config.toml
encoder_arch = "convnext_v2"
decoder_parallel_block = false
decoder_cross_attention_every = 1
one_sided = false
batch_size = 512
weight_decay = 0.1
Rows from block 2 of the image encoder of a small image captioner, named by matrix and row number. Rows with one number within an expert belong to one neuron, the router's apart. Each number is 128 + 32 x the weight over its row's rms, rounded and kept within 0 to 255. All counts start at 0. Numbers have three digits each.
Before each expert's rows are labels from the 100 images, of 14848, where the router gives the expert most weight on average: "patch colour" is the nearest of a few named colours to the mean colour under the peak. Only what is clearly more common there than usual is listed. The data: photos with spoken descriptions (Open Images, Localized Narratives). In brackets: how many of the 100.
# router: slot weights (encoder.blocks.2.mlp.router.weight, 8x128, trained with AdamW), inputs 0-127
# gate: expert gate (encoder.blocks.2.mlp.gate, 4x128x128), inputs 0-127
# up: expert up (encoder.blocks.2.mlp.up, 4x128x128), inputs 0-127
# down: expert down (encoder.blocks.2.mlp.down, 4x128x128, transposed), outputs 0-127

# expert 0
patch colour: cyan (41); blue (26)
router.0:135096101116120137110132089130118110117099132150130082148094120174141121134099131117117149123138083139042132137125124133161142150095095133086113135180127088164135105159143129100089163148208126119118087131096116163070155143163160089225186101144109189180130194137181114127119146193126092181126122121144146122089105104152121135058181122176019157128169118107146164092146106103114122097148
router.1:139127107135121140132133146118158126161145108164119092120100143167108129114154150134143119097184125071063142139099094106140166091167154117107078154180154130124174121143190179095102156181138157141146065083065088117070163152195182073204174133156142165159123139134123088127135098128105110183144129140128116156088096188135078158159152131134065152090144075094117122110065065108119110137132
gate.4:144128149157153166145133147062164170094222139073161100063096129163174120103145190079101139100188097188124129150165173111132127102228114143165109166088163138151159184127156147140070137137122145149150160100132033137133107114109146082150114134107136122097103146063121128156139135110156108145153139095097142128154178133167134129110122093127047143102116141110096118114095124126139171142118
up.4:140105097120132192094102164084127173122180139149168108097125158166181185087166214140098142146132114073093122141159213092145137097200116142196124148139175135152168146138147135133097122153068150154208123142166078088163120191077099117153107136118145154146073128089102075178112122113130084116159098116121142166138150159129130141082081106112115117110126136092096149096109115118160132115099
down.4:120149188142067196121172151160069153133084188114169143132116129123146093129136028138161154128198157149108122090145128168173190160148108144088147155135142128077121094114163195133132151114149173115115106173120097050094084110144119149125120155153108122108156134132120116125123162148207126092126132147179095137089115109150183103120165127155151182122100120140121198065129130155170132107102
gate.5:081133108187128139103184110153104114148085085116135108105134143082127094107147100201096064169169160131103095119121056150129109164131109129130112125108138082145182147082147132189124179189181130109129120132162078031139176164148101127128112121095129084073110139124082137102145104117169109079102130159114117115130099131178103124130151179080117133135134127109150117059173138122050089087137
up.5:112087064158173103123176165185075143093177117164186129103064153098147062104100118138159153087091160142134103136129059144135103135122105126067100148096146125084127110109171110183131092094164109140112109146154124111084105123149151108152150120095120105096144148102087146162083183139149076130149201186151111139110109167152177165184126157116134128107115184144106166105146135083154084197136
down.5:135148096155106166134104116107195046063129100097132132129160178066130108162129114105083067160145119163128179100091118145096117100154139111116071176111180150142121138133106118192061064173146123169119114103080104150138162156104145108134104130131132144080110113149160095094130120098157135105174069109147180130170157120112032057113167155111142108131117139182128157158130085132150137107099
gate.6:089117140118128119136123074165107121172127141124200157149125121144150139176149140178138159112158167135154138115117123081095120071163150057137188093155140121103094106163125184140055159144180130140146059131077158205130079089140123114118133132125097149128119146096113106085133092082127079077178153137127179098137099126124107127177086161088174200091186136092148174137143139091135189126136
up.6:168175119171099109137139185076174144089153174088114132126155193108116098095111112120155132112095131067150088141170160193177112138123113135116057162103114147111132184085169141109200152097089069162109152137164111093141154141082137102151120069068145095111127105149126122146194121104105139164127110134171092140149143146151131114086128089191129045127110107115075123099111107098152072129095
down.6:096126147109167107081095105088151118097146109111083130131162092153134105130084119166154136083151143165119122184133194117068083119119106093151125177122114160101070176138162108158045158047141148110160107126120103131161116168104110131089145190146127127182105083091116168149151167076094073124095135106117137147132087108104147086197137085164126125086122140119102167112161152105104208175160
gate.7:129161128080078101109151195130147077100090121198066124139168139142124084134121121098198185181101131052138167125160103143091029099118156147152167142084173138084121143165168167087085074134114174148119180067102138117112157115145157139108106103136182132133137089148131117120161138102116078163142119150120159128191101124102112113128159163148154097114118119161106125118156084079117122117087
up.7:134147110053090083124130200145157086116095121191065107124167170167116079136103106140187179173102144069139152126176078137071060110122177152163160126077160147088109126141161175097077084127117144163140174067100144094099166093185143149109113096143160127117138097127156128101145151085100101170153128157108158124171100115090116133132158143155158114107139126163124120125174095078135134119085
down.7:130082077196168162087110072058100188145159140144077080090126092125078117163127178130135116141101113192129140099161142137128223159174177120107144154145178092131155173136149149146142141052158134114125136133125101144137126160074159146186151168097133094172122074144137152130183108154132086113191110102137131132158146115101156080171144135082109147164115176109164110132143142171119119145132
gate.8:074128099072118139134103094163084123036110093118095151161136133129096152152160080123143132113180157124113147067133117194091164170089163128071167128159139124140138093170108135099145153072149147116109122123121124131120158070110105056068131146144172169163161127135134178055161126148137109113173143166165212108177118137121109061175095131162127143105109137111131192138184135123109138135111
up.8:139106165143112192155125147091158101194134138119105087097117126143139144113080140128142122172166042161127097112109113110132130053150078144188083102114098130149157121108121086158131115128095123136113146110144123169081087149180135076116077069111070115082051134144147093131173112095112168184128164164118066103060135089178120169097152102121138080117152155109086165140147125152182137134154
down.8:160040151091131142132143104137095086130152089106171144125100080127154144114143103161117106176188153127146084151158157090124111120147096110103105110145121159117157140110139202131164153178116086140143200139161170149132117078112151193097105207076142122116095148133146132129132168129169148159115127150134113071134112152086175111115079032109188142125134143163131133134084174179097142083067
gate.9:151123150107148119165126150088178089162180122165107137137174052096147131163123098123138153092087097140182132147150146106131142135097108091175105139164102124089182163100142145188072117117121125188093197124151120102082075140120173230157138090175125126147129151167060122143170155166122133148127109151151081090160109090197098125151180160126148183112116157136141125148150142082140146145169
up.9:138160130108115141196163096148098121133164137103093159101138150179130144102130092152090093138140175130122120175140080120029138154150114161093116184181073138177113103119161159217128113139207126087138177145123115110071154125139145185147166084121137131137148151141132087081126117159102129158189087118057132161107103157096162099145123187137136152106177153134139183154144075146133099120103
down.9:091116162089127205133147159137123167150146141131135161132098167162099127119138128104070154090158144123134134103118156150113174128122099127109108140149156122089147110131140150117165048093220129084078087150137069194151113109119088095166149165116157162122087110113115113133092041182138072142147149120100177117169115106127176142113120154095143225167142126099143132118204120127097148139188
gate.10:147129069109068106132123128123169135169105158076171148127157090115119169136120143102114133122190131160101138089109121155132110165165084115124107185148136127211153166066147054203110171119148154145138149111158120149160078156112078108160109155107147140134117121174188062107069141125169113119107109057116091124127185118147107128126116145065127125053135148137145161078149198131150111148115
up.10:045143095130119112094118105080150154101154095160142145115104132124164173146178163100043133150073131107172142153128138058123145177081167088122163144138116169117105122169107143122116142123143132143153028116125137099109163105123144101166079133077112138117073116113121127184117101183129096117107149103135212101087112192138110131152104125149129185154108137081194118066083108113101156113129
down.10:127138018111183116195032075093198075139156134181130066129083125107106127121201122077147131134089140120166116126126163175112146167158106116154204099142109148131191116128108081136181103109124148124120116171107114130103173124122119142140115136132151083170137150145159126115135111124145127120123104150116175127104155136141156115141145166059098121066150130090125104162181132155124116116069
gate.11:093108103142106124157110109139087110207144138100189156116193088127105151130149111077128172180130100119113125188135192077079114133092112118127153101089124106133170073135077114170093112122201092078117150111111154120121122111204115070100082180103080126139092111118147121135128116140168095162137146164124096142138130131159106140171149146103100181128125061166091124198080067127107148109097
up.11:110176133125150169105124134083100133123126154098122127137162115155131174079120108114123131119186131105175066118134131143141119165144178138131157075118141097196157145126109145160114070164142121184128166111109161132050136094152169028139077190136135109147186101076135101132141168130167104165086129098151115103192110113138069145125188083176148144172107120135138154113073092087081097149165
down.11:161102156158124149117146078133128093092194141151157162126169105143167131126141107199066097134163118188118099085160154148129171105118105167094101127149169135149152141121105148121139065137169177110171148104159127126137193141091167101093190107111099123130148147089190162176070177102122101109155204136141124145172050161105095108133119147125132065092148128115184120109150131111062166104119
gate.12:149118077147150089161157153195110163094136108105146167094114140159154051195119119069129100151106107161104114173153099068127123117075144107152105150104149151103116095117115084116115135141105092168121142084092131149139142126141124095093118160151114184158085124165131163128088160174085119084130093146140153056123101143096136158082086121185071117206167093177101153079124173117193156130095
up.12:100128147109133120127148138141185132141145109123054188151153162114111143088133071179156099169152195140075141145123115107138152120170184136180173117133096132060107118108125159100129152182089145155160094107182095159056163123087153156139135150123121119063158066126075077069178061117176101117113116108107166180135137119124143148103182112086106103110142180109098108101168123124134149156102
down.12:138162169111108152100139083103069117158108094153169191147157141122138143133156160174132213089123111156139104114101124118149148078175139100137112157119107057098155179171139172115059157131076121095119109102109157136112165117116139149026131145116121125067116112102138118131144110075230138176141112118078120100128132161122158161108114170165126157137135152184125075114156168124154137065107
gate.13:203177104139074181130136122128138128123144114062132151142099088136092051137151178045172073112139134158107104123148110099141132144098121070113111115190140139126108142153151103130166136085175032116107155116135176115159155100130105113102089123107124114120143153061141120124075062179070154106079133128103131108082139093164148104160147141198144102123136163168107143111107142130114071102141
up.13:141148129144105147127155138085137104185148194108163085193144085132129093161094132080179114093082104182066130160139147089115176094076086134152115105144145136136101135135204116139144130117141079105112199109092153160150133094069149120129079101116105119090153171067158119198162121152097127092053130142111190086090097119180127124129135111192155125120103148113136120099126127117136099062128
down.13:096104152090137129107103129099106109157110092092106121130133128155120168111176193139139129152126162116107138077187159133103076128096099139179149134064117137103169125059132128109152138095152157112206139121138126120195088119178139145104085116103107083123183144044108138112070096120084166080183112124121126142139128147099096090174087110077158129134086110097089133125095093134078101203197

# expert 1
patch colour: black (52)
router.2:109143102132117134157105090176148171094146142102085115086144118098126170079146111161038118161138129130153117042102074147119192097120130163087121100138152190120055178125122139113091112107108123108131113116100122121125122074120132106128092136110128151133160108111188101115169172197154156137119130104181102166100133155082112173137218148063137100157117106141137149136115169180122112145213
router.3:191127151099103178136091135121113085124161110099113119161168118062100170147137141134071159163085151109126154141134139166140099130146106155124156110094099100128130125100111100148143108129138070175123152150157163076170115163063071149158145113118129199213137118094082096146070208115129057098112114041207129130147138145122133148112108156104168071092132108105118132139107165113174128127138
gate.4:160128087152115120095174138131041124173140172088074099121089108134163132091193139106109134109145134176122173085071115118041132113109172087174089169137090119090114123103109078078118141135110172077159132145158075116129119081125107130143091124083180099142130100147098122119160086130152115080116116097160128083092075120116135138159088215149112127130070126147100144155127135081158125173174
up.4:096140120136145142120107124146054166125140137083142222108123094176137167097060109147149144126128110110150113087109155128085121096121180142083124167152170157127166117114094128114178101162147130112054101095144236134137101137107144182137100083121141087134103145144157161126099185158214167133130120127153126093153121059134135092141136120070109147127149122116153179102107103086186177152154
down.4:124073171065087137172185185119132141092099175192141139144134131062137167122163108156070046159113096152124170097164200134097092155096161112090116106079147175120127128113144116118108138140166174157126123146188128175118183074132115131127156116129129084110079139194108092154106140158177138137148141150124179136115134149116089121205135152115134121156088159130091092149157151099079107122153
gate.5:130104105154103093139160100156160112137172096086121139115113108176157171136148158116164125151090132137086152148148096104040142158077086108127160209112153066125137143162174105153102157145144103142089142131118153165110088113138105140085222125083083117152096065122181147080067078114156092108139202150151099127148073107093081091134162141101139124131157133124112095126121149078156134094080
up.5:126153160159157121116162144170156128109124075164094107175080088097142201163167167182098124194070103105158133134136203194162097134120146181130114121180146111124134175138094170128194177185109173149072087117114127073137116160149139128126148096133118084129069148118173129088156081064084122096150152126167086125112134159143135144152125106123130113155147102105112116055094118127103092119130
down.5:127111115118091116161135118121094187105118145106154100095108126146181111090131109132122160133151112067186123119101114152102173164082120100166179198099118193117122127173154118119047050169142133107099149103107103075065165200132065122111087124157177148117188136110111099152088154120124165142095101159110105143111107196102084140108164092058091109152157122142157148118097115166100117121130
gate.6:163096114080106104124119088116136146103121138129109119128170158099100088124133141085121130122075102151148115063138123182135129118086131129106118200137130154129162132153074071132150140087108206146135099051152128091138196064093121107142076104207145080138128105165171141188113118148119098117173069129076083150130200114124105095086147123161160097139125136131152199132121094149118155122064
up.6:103124088227119140138102127173098153159100130194168080110115060146150162150094108189177138184175135112109102191113148139098116063150121104152081117147136138105121083173175158131102178149160081143086154153112146136151083180136130114154170129048115145094120172109150084105127129103128177097083145085123111079118076139153124173111122119111123100105143145102122074144120083089120122163109
down.6:099124167132143055139098063140142134158138179139117195113091151121157126190094089142162127138167127123098151137142117167134192117142130123126128143194158124137176087168089141170110117115090140140129075059176102146137130101108128120141090105154166155106206158155130097098186196147152102132144108130061119129174107103149169114126159097090126139110151150140080089216148156072133126153176
gate.7:120139119093159121121125155130145182117150193101135141187045134120138093061114134054145147173109079176149111083096157150141109151092117089133165156163104072150130114098119143085147163120194128123093115134120114171145167077153098113131139155135148126133146043084076125139083118134170173134119140177118092141096102179136147148139096155169157074168144078118134083088076120126114189125077
up.7:112205102120158111089180120097134123147151154146110087192084121104117094132106094122124102177111133105135175147117178157114082102099112143194096099135084124119188057133184152097131178135140108131109160114118148168157163117136085153139113150120116106168148091145106100101050126117160187126128094073124052135112137145163119167121073086204130101127149095159109125090093098134074183164106
down.7:119109116079131139085168165190135111110132125144177143147129101074161106117064145134095156146162132093200131122120144193102120136147133081145157173074109112056073150111177097119122165135155140063194079144096123142097141091144105118064154076073088070120103110105123096144163137120135158179148158156101164179099107138143172121131106041126085133153154113129117112142136125134108131068091
gate.8:166160142090092084205139133194122128128099167102130111077114098113100088116072109079100136121118156136134188109145167124096124135133137149091142203153120121175081112146131187151088176077090121128125124164134089132076121145131175083148103124145110151115114095121078159184105098145096177125124146118155187207049142166089104139120150073075141120150146120165112166170099145139111086100110
up.8:128159112055134135210079156050129123086159137102180090087129142117134146102120129131136124102102115110153115169156127109180133128175147125113185104132188180145140132111146122112129133115122055112154130078087129132154122123069147136174128189137180064163125143065102081094149163108126121125112122163162167146168113099128092089121172036154095143165094151151138126183123070083154114146125
down.8:156167127153153105096106098155173151113123150159098136088154204110145125140142175113148101184149181115144059131092157141153137162118129118153128136108081163156124079129183169111068110146174108122092096163127134103177182153139118121122151129135108098230155104094163111090146110143127112106208153157068148143114102128106116135142154106146173111183090167131154128130073155165146093184211
gate.9:153213139163128143094054111141105109173093107137112166151154102142113113136135093065142179172093147075104129085096056089158139122147094098123087132120137088090104133123138134178108110132141129093131136137137163152210121138178130158108129100157091143163174113137101160130153128152092071177088150122141152077118120073112085118101143152174072130100102151099073065117117170134076137077074
up.9:173158142121113136118077090153084139131094119108132096144078085117101141096123062124144194149156192124123136144121089104190106131152086185074128116126107137120095124083159153168098061092148222108150086097135107106120105111167095162135131044082104155191134176177134116099137119129174100135116153085147126090133132134057095132106164088103122109139147117087104141195163127160123134092135
down.9:143091144098155137111127101068113067086103139129084120143165127120064136169187102198093152129163104188134169129124172110136061106133180105122147147124126091096146107137117115108162097142163117219157075098073134134103101174076164156176161124125164124084157148098113168120100120089143126126153115121097176094091137117111136128141113123080153136112054114136156067087173146152080139130064
gate.10:108080121116043109117118105143065085125103127133124148234180172136122151110148165124121102156108174134142175101121145127121160158144160115159132097157148067099102093127088105144168130140149148091144163152174126118158123101125170143169123104078071129095080156145161158091168084114127105127084116145144246147146125136156161161128104080065097135162128162108104162087094143164116088128104
up.10:165101148127072092118125118117090050096100129159116167134217132121119108105108146144161124119094117128144183135065145189091160120117174087175120137161160097132081140125136104134118153059123131084089137107207158152147134070132135183149141196081125159121134137124139116113106085113163116125167135105176203136110095081074129128170099121100091163124122139122076171085129150132143048127127
down.10:105131135159122131168132145107137166100086064040102140130135136118135120104224187154150096126138093147099159119108124168172151120119168154113110068111116158083161194109104151158120153079167145159110081073083095130119113137123152180125054103078183188094103110095085145112103149119093141149151136183179134097157123096131082112145116102153116145140174110098094169094110152130097120167085
gate.11:113131127150161154102118115110125115154163090125164175108133085167096147150131119148027132154156136140132075112118180149119147109097073157106134119086107198131152062143109081070139116178129109143143159184133088164099162161151168175114115123172091053135116166096096140134174130116098143154113100096168145129126072122114140107158071141075200123095040161093130128173132099104105139144120
up.11:131111171061115099111122159144162131162176126144184117106167136123131147106085137095163157066133137131132172149145147069085127163113119136105173134097102146139080077086119137190158115184186083089151148148125158054076153163129098106161117150123129138175139112089124126131114159183180081185130167141110120154101101067141094113179139120081124130134120131135150123220146066165136113097186
down.11:108089114149161139195124134150100142106085095143152194143108096130133122140092087111097074139127113062131112098111180166199134142135160161159136104112146177094091165094156152193141164113158110116112120126154103125068126090158155143108144103147165165130136162146081158132130062159092111099103108196128095112156068151154111157159108085117180140079119142099093103062135125114193202076127
gate.12:081177105167128115140114139088153137106195120199091154119107116132161128134098115117141136112134056040201137122192093107083151112203120154124166169142142096103097135145134134119106128179152116156087151143156137099118099152151160164124162129138146131133090065141120124128134188111200110128095140167128172116141141120124113106111140189148084127166125136181071142100055171068122183093115
up.12:163199128139136141162114148138114152124192116159119121155081135085170107168121140184080148060157090151095144112162084143100115146077143144143159128156135150165108176117162189100104107133110186130070100130142124146069079139107119154087117116143112139146138106138092022102175199116191122158108161101149111106138084137074088112157191117131128144145148120144071119166080108118163173134121
down.12:094096119078122177085119144126161110076122066173078109146142134152117152141096136149141084132114132166130114104119150166125101148163125166112110119155147153129161067121162112075114115118149096136147057108174077073147083093145129164057109151083154056074159130128070159119075134130120090202189100177133087123122119206146138138143076145153074112157083108117136092115082113123148120153109
gate.13:158155091134114129185133123086110136100139139165105081133110152133087108116107142167188101134094163149085106131116143123189128094157147186114130171124141115190143099121120144164106088107165170156131148104136095126071084129128177096106111149197151122104102178069122028104069154095107083141127202093152119092144170123114144149142147120141118167116122148128182166175131077178141158208113
up.13:083115127197150138128076131107163173141078138095179156106056114124158138122207166122112122124143094141102065123143068130139128177092146113092167111143108175109143100109160066121116094108161119151158078133127184161122116151159122142129099116127075174141105141155125162120184159112184080109151116149167141155158111161150179118090152177145126135138117118085084156041104184075083144104110
down.13:131078096080139164134167176147069192137098135169194157133079123098171191094085177112132082132104093129086141075135171124155106137142107143088131144134088099105181146081101169147155165137145090115062104112112137149080128100104149116075136115149140150122091171149120148124089180110136151150087092128074108140136110141080076125151139162187105106131120178138117077110126138072045119124158

# expert 2
patch colour: grey (60)
router.4:139138144152161120086146156129105152070105138146211102104124045064098073150193176107135133150166103102121119199210155138155123130124117150105108128138144092102100103182127167084115093146159134111138101117076126108109161123098187146129103113177112129160123187157140139152129143120084136126164075074103149083106145132072157114167153165196118117105112119108129061097145168127066113150118
router.5:114083153132147166092130084151151185129120161123214101126145079078088099097175135098177122166127082130144194176088174148187176117063126168110140102124116161127067165165109115106156128113110163128117144169091120150147145189077136143113119148133137142164116144113110148135122149151090106133117134096111158095107187102087164079161176151140091137069105133085175100098115168201091124156100
gate.4:076110112140109174126123136107122145102088118082122150143123122145104095188106103062121117089156184129137086142121111145161087145227121149084117125093215101132104075087083111103155144121158178123066141133157130171124194131153119140075081105163134136160108071149104119179144133072128131129123178141142182144112146112162122113127061167144152144065126137106146116114116131068095178094081
up.4:163110130121139060096120153164130117182106153153134093112126148095154142107132128181134166186100105126124162156137139118114125133038079121148106139166052178130153167190125131161089121140094061103172108133087163089130061121091128073146168172118087100079095171109168140092139154175128122150142117086135058113131111163083128143125189112105075112161144160164123161132136121194121088145157
down.4:138116154184077190139139091139154102064180121095128103091079118158079084088152116138156140082125155169098210185087105147147163085157109128152140112099097169162113130159110096092137127104146096108105088132091155122126100148112111167077166106138092101154117154121075094131175120074165183151137122107122107155135127110109094196121119161108170147143191174075111195127106133132191147095105
gate.5:091096124154118079115153129197164079104127086148117126171127133172109178132140126136106159146096141179132181120127145121104099138153064131159091138105119194158134092158107099067124133124133179128099100097139123143119079061071123108154138119038126147158143162115137146159143162222172120168173138103134118189117152122180109109176111144078131149128115089123097127097139164161217154145160
up.5:133065149166098108133129089159123089167125083133146111145097111117148157146132117120059135165086174165140145095140200111116125091183046100141087066088145147160126143198163055085115128137160113195149066097162082134154126093108141152178127112089129177137131117138153100131127098193138123134150103126148079154087111138135153138127100120096109144160151122144075164049162151121093118095163
down.5:140173103090173133185143140100178108147092120133087087132131100158129117120100148197130193074152156147187143092117162172063142171112205130138149149118086084153142069156164083119112152162078110091134138164141172089138059085136181140080143115071128135070049132146131105132159102105140116147113127151095153087100125088176127097094149133142125147111141170138110122074145118084108119161133
gate.6:155125128131119076136147150170142084136142085131152157168143165104186148110057181032128152150087165168112139155117092121154116161139158117163108166104111161116150130126128155103150138163143113166159106133156208122115109134087126171092129108145127116157118048157097137161060097165139136168184117148145161189130125106087093148118164148141169110113048087085092163138141136162159137122208
up.6:108099132099096094150133136189113107083105129127152150137158159056139164117092173037145072090100172109093149144127097121163132152116128164131082086098122131140146161082123150145159112149130103136133092109174173132112090139100142168085083112134129130155098081148129185195094098127118137123177069150130155174117129111079166166124183146106162118129182089070058157159173095179139175134099
down.6:160065132147157078148134113148099164163129146144159093134117122141141154168116085154102202192161154136149087139194139171092168109108122205125148171125125126156125149112131164097164068089152120169163140059099144180160152150139140094143139143127132182095121156153139204177118113118171117081162167143056144111049110105117122109146114131160126128137110103112106127100058175137120086088169
gate.7:142149133095080172160085162096093095092129108085118159148155115129078138128114095136098127142079049123113127171141138182142170113099181099150147161096179081101133115147165144126104131108120133137152137068141157131191126144100163170116150143100139197127131168112090112154079124138142139135143091149158153116102068101135165154091083114131111043103115182171135109188159104087131145017141
up.7:171168125091113196155124123145132138081163127107149171162119120145065128139078130102129158164125052123140140147138120159182172143076161048144123149096147109130110145162156142135097063133149183125150140078136175119185104104116139162153139154132177192121140127088060120164077159146138132136104086153180126126145066123116158146112112132147112109103122095172102109179156143065138172051170
down.7:079102143126153071108109119159102046212148109129162122158144103117185204109057124141132087082143120128152182105150128107142151201118072137137083135159105121176160193133168122116116201099133139096139163102082136123149072171146144126099142160139171125113149137113143130138117113132123077086130152106122111160151188126138153099107145185089135161112073135165150187128096162124072156153120
gate.8:121121186076085106155147138123081131114080102106121094084150087189158122095141100172138147149132147144143095130099128126071105148148147140122144120090172146150142165139095137107085143134145121084130102099106075085077114142136164126102154229124148117109167092202106128166109129119096091133123158181150102155190174097119125134166181127162111152085118074136176164142234097163140148177135
up.8:143112218079080099137157153135073158118131125070102120052168098145169113091130118128140136121115107156171135104101079133040117137135176092131161121089161135155148115156136134132126165147182117124090080135106083122102140128142166144110119201154138142128161101154166130145123101088093087134075096135115040104163171084104112112170188119160130144170156089124171106132184099147131135166182
down.8:128083042162131122107168106162078137092118166067122103141092182124154176172168123107142126124184166124098155096118108136153180171111110162084124121191093082148163100166146102169101128139155111116130133127171154095129116126131117174111164041161112120182131096184171148108141089147145131101136161129108117157174112093122150091130162107191131098133126127212073093116118170112136146071168
gate.9:118129157101139150149180166083141123094115146173124151130079151091103146101181154150090091125149108130110130254123175080141146161097096221152102086205133095155094114124083128135125143134143121166174135132105075130180136105154156118115165167125160138131087138147082113092172146104107122116153138160163105159096172127111122201141135107102096109129165151083175162180161101154104161122096
up.9:144149121155142112113133120156070105113169126100130122121099059128129095137056106171131151135139127136132099036117083187116105156162143043107142122088143112130171075174138151192084126122129135098173151135188089133125099196128139144194126099140136117110113157149115100193127107130247120165135100147122175085126094158155151072144136114141168151125139112111098091115084105118106145153151
down.9:124137091171169152103082170153096194148144162109095087196165089155188106142072149163113120163146118162083093145137115048177105171167123091111158112118090129065130177077101156080122114134136106066094142087104162120152073110109163147122097094123162110116154104137159145169163086104143112105132079158124179099181049125141125144107125141150092136116111133097106173112116138111106071146155
gate.10:132055112134134054073105152081153107084107136149080112136107130108139102139163109079130127096156110106154168110119156175134096147135111059192123159136159158119137061140081119057158076114160116147171219108162190103147125143152133125089068167126126123114123111147107116091099150204142179131112156190090134101115098074146145174096129140099088161091140109143100121120165106137119140133090
up.10:168194119167132155148138093100113153159201075141089098126110142156138125098136105119140132125096104167124137105103152094116124100118159123127051102141040130166143146105137116153156170118119103105103114206176099152134099092156134130175062137068096103107168116112121116148178146110120128136088096103145106171104157087142121151175104160219170118129106142092183109155096156067129115159209
down.10:132000110150112058058155186125088113096136129156081081128101147178121088160152104107114157111148141093064066150145075166106116154105098156142119091086122152138128157118098087150120131159152115091135138122133117132148077155149118166125114154149146132120158134071170168112091142134104165155148136080129155121128053127112178123166150098108129114166103100150165120125072206126154077116123
gate.11:128162125166121092150160112126128096081132125117134142116072100112126150049176075101176084142119102095145195130085087126135126102112136140161175183115091141164192129140106121101126119111108182152217153088126144077043098105137115127094181127109114156125118191108085092111144126109127107061138126196082121097144152085158147108125066132156085107142191166142100110156138107133101118115097
up.11:094197147155127094119145116149124126107154092138153134077086135067065142046118138123183105146093136080152155100098099157117134145143137155197168124152071140138137107095096138103146122103122178105181147090058142112105160145154123152099161132134114175122056168130046107111134106144109098078153153207101150094120189100125160150133109110156096135135185181158104092108140118091138087114107
down.11:155169143133187177153134116165116092165151097112096113145100198098126149130158217135093059156109119138174154101150095064128125189140143110105096157170174140108175140144132100087153135067116140097143118090091146146163119117173121132129154171147093071162115150123116104109108103118095153169116081129157116080183135130145167153179160142109179165182116111133074149154112178087140175121064
gate.12:160052103165155103120153192108163085105082071149086170088118139132254173145120114144084143108081185131107118132087172124133174151134150099056120100093123137142179123103134127091162118117157115116127159137179089157163136103186099141117135109130135091115128118107173139147109113184117136122156133179080156135135083110157113180117116093131114167113118135118102153062109136156140161068087
up.12:132135089143117156148124097104127149157157110087119102144131146121052055131156155101130171172152046166128173161177104095129121134176095125146127104205094156088115098144068076141110158169160080148142142158151109154121096082134166128140098152133124144150076089102093095110202168154112137144089164123120077136164108131102138111141090167148204138061160117119146099120100089102083188118141
down.12:135051062185130162177122148109162131127101137109100077125121133177059059099126129096112128133146138158149099154108078139168123157080125116083139195135154161113141104128140186162138145133145139116132164129134048105156107118096146165137129119181102118126094101131150142095116173214107135137141086081117127107085135126086183110168184107122069180152143171156144143191111190136089130129110
gate.13:136117103119139096178071139106192145112128147192125141097159099120118133107193123105127131192131165107118121125067147092159177100118156116144188118136141079093118093148211164163148147085127145139124117157189106125143114157195125116100136141135069183136158173112157084118090128142064122081134133146073088132131170173163093095164109166087218106102107142164085122097126166105134153113113
up.13:135136130089137126145142123150097113127116149074137067136119181103131149144078116128132131095172090176127102152064141104111092099131124157101101149103147162099126099094072082117076107143150116115135182055118119101096191099145102126143070176126135109109112116070177203165180112127213164149093105146167169074128143090074152151143139120131080164140141185131145114151119094141176139189181
down.13:157060118098175139124143131121148131070132103109113116069153150131164106119130104143194088129105156167138139097136124126146108186100102202146138145132068051093084119131101101157095084197178152066142120140117163093167159132145163162138088155104086154049151152137099087107111153091114155117127055184170130172161116116146095143127146157134156122137130117138150161153099192070158125155154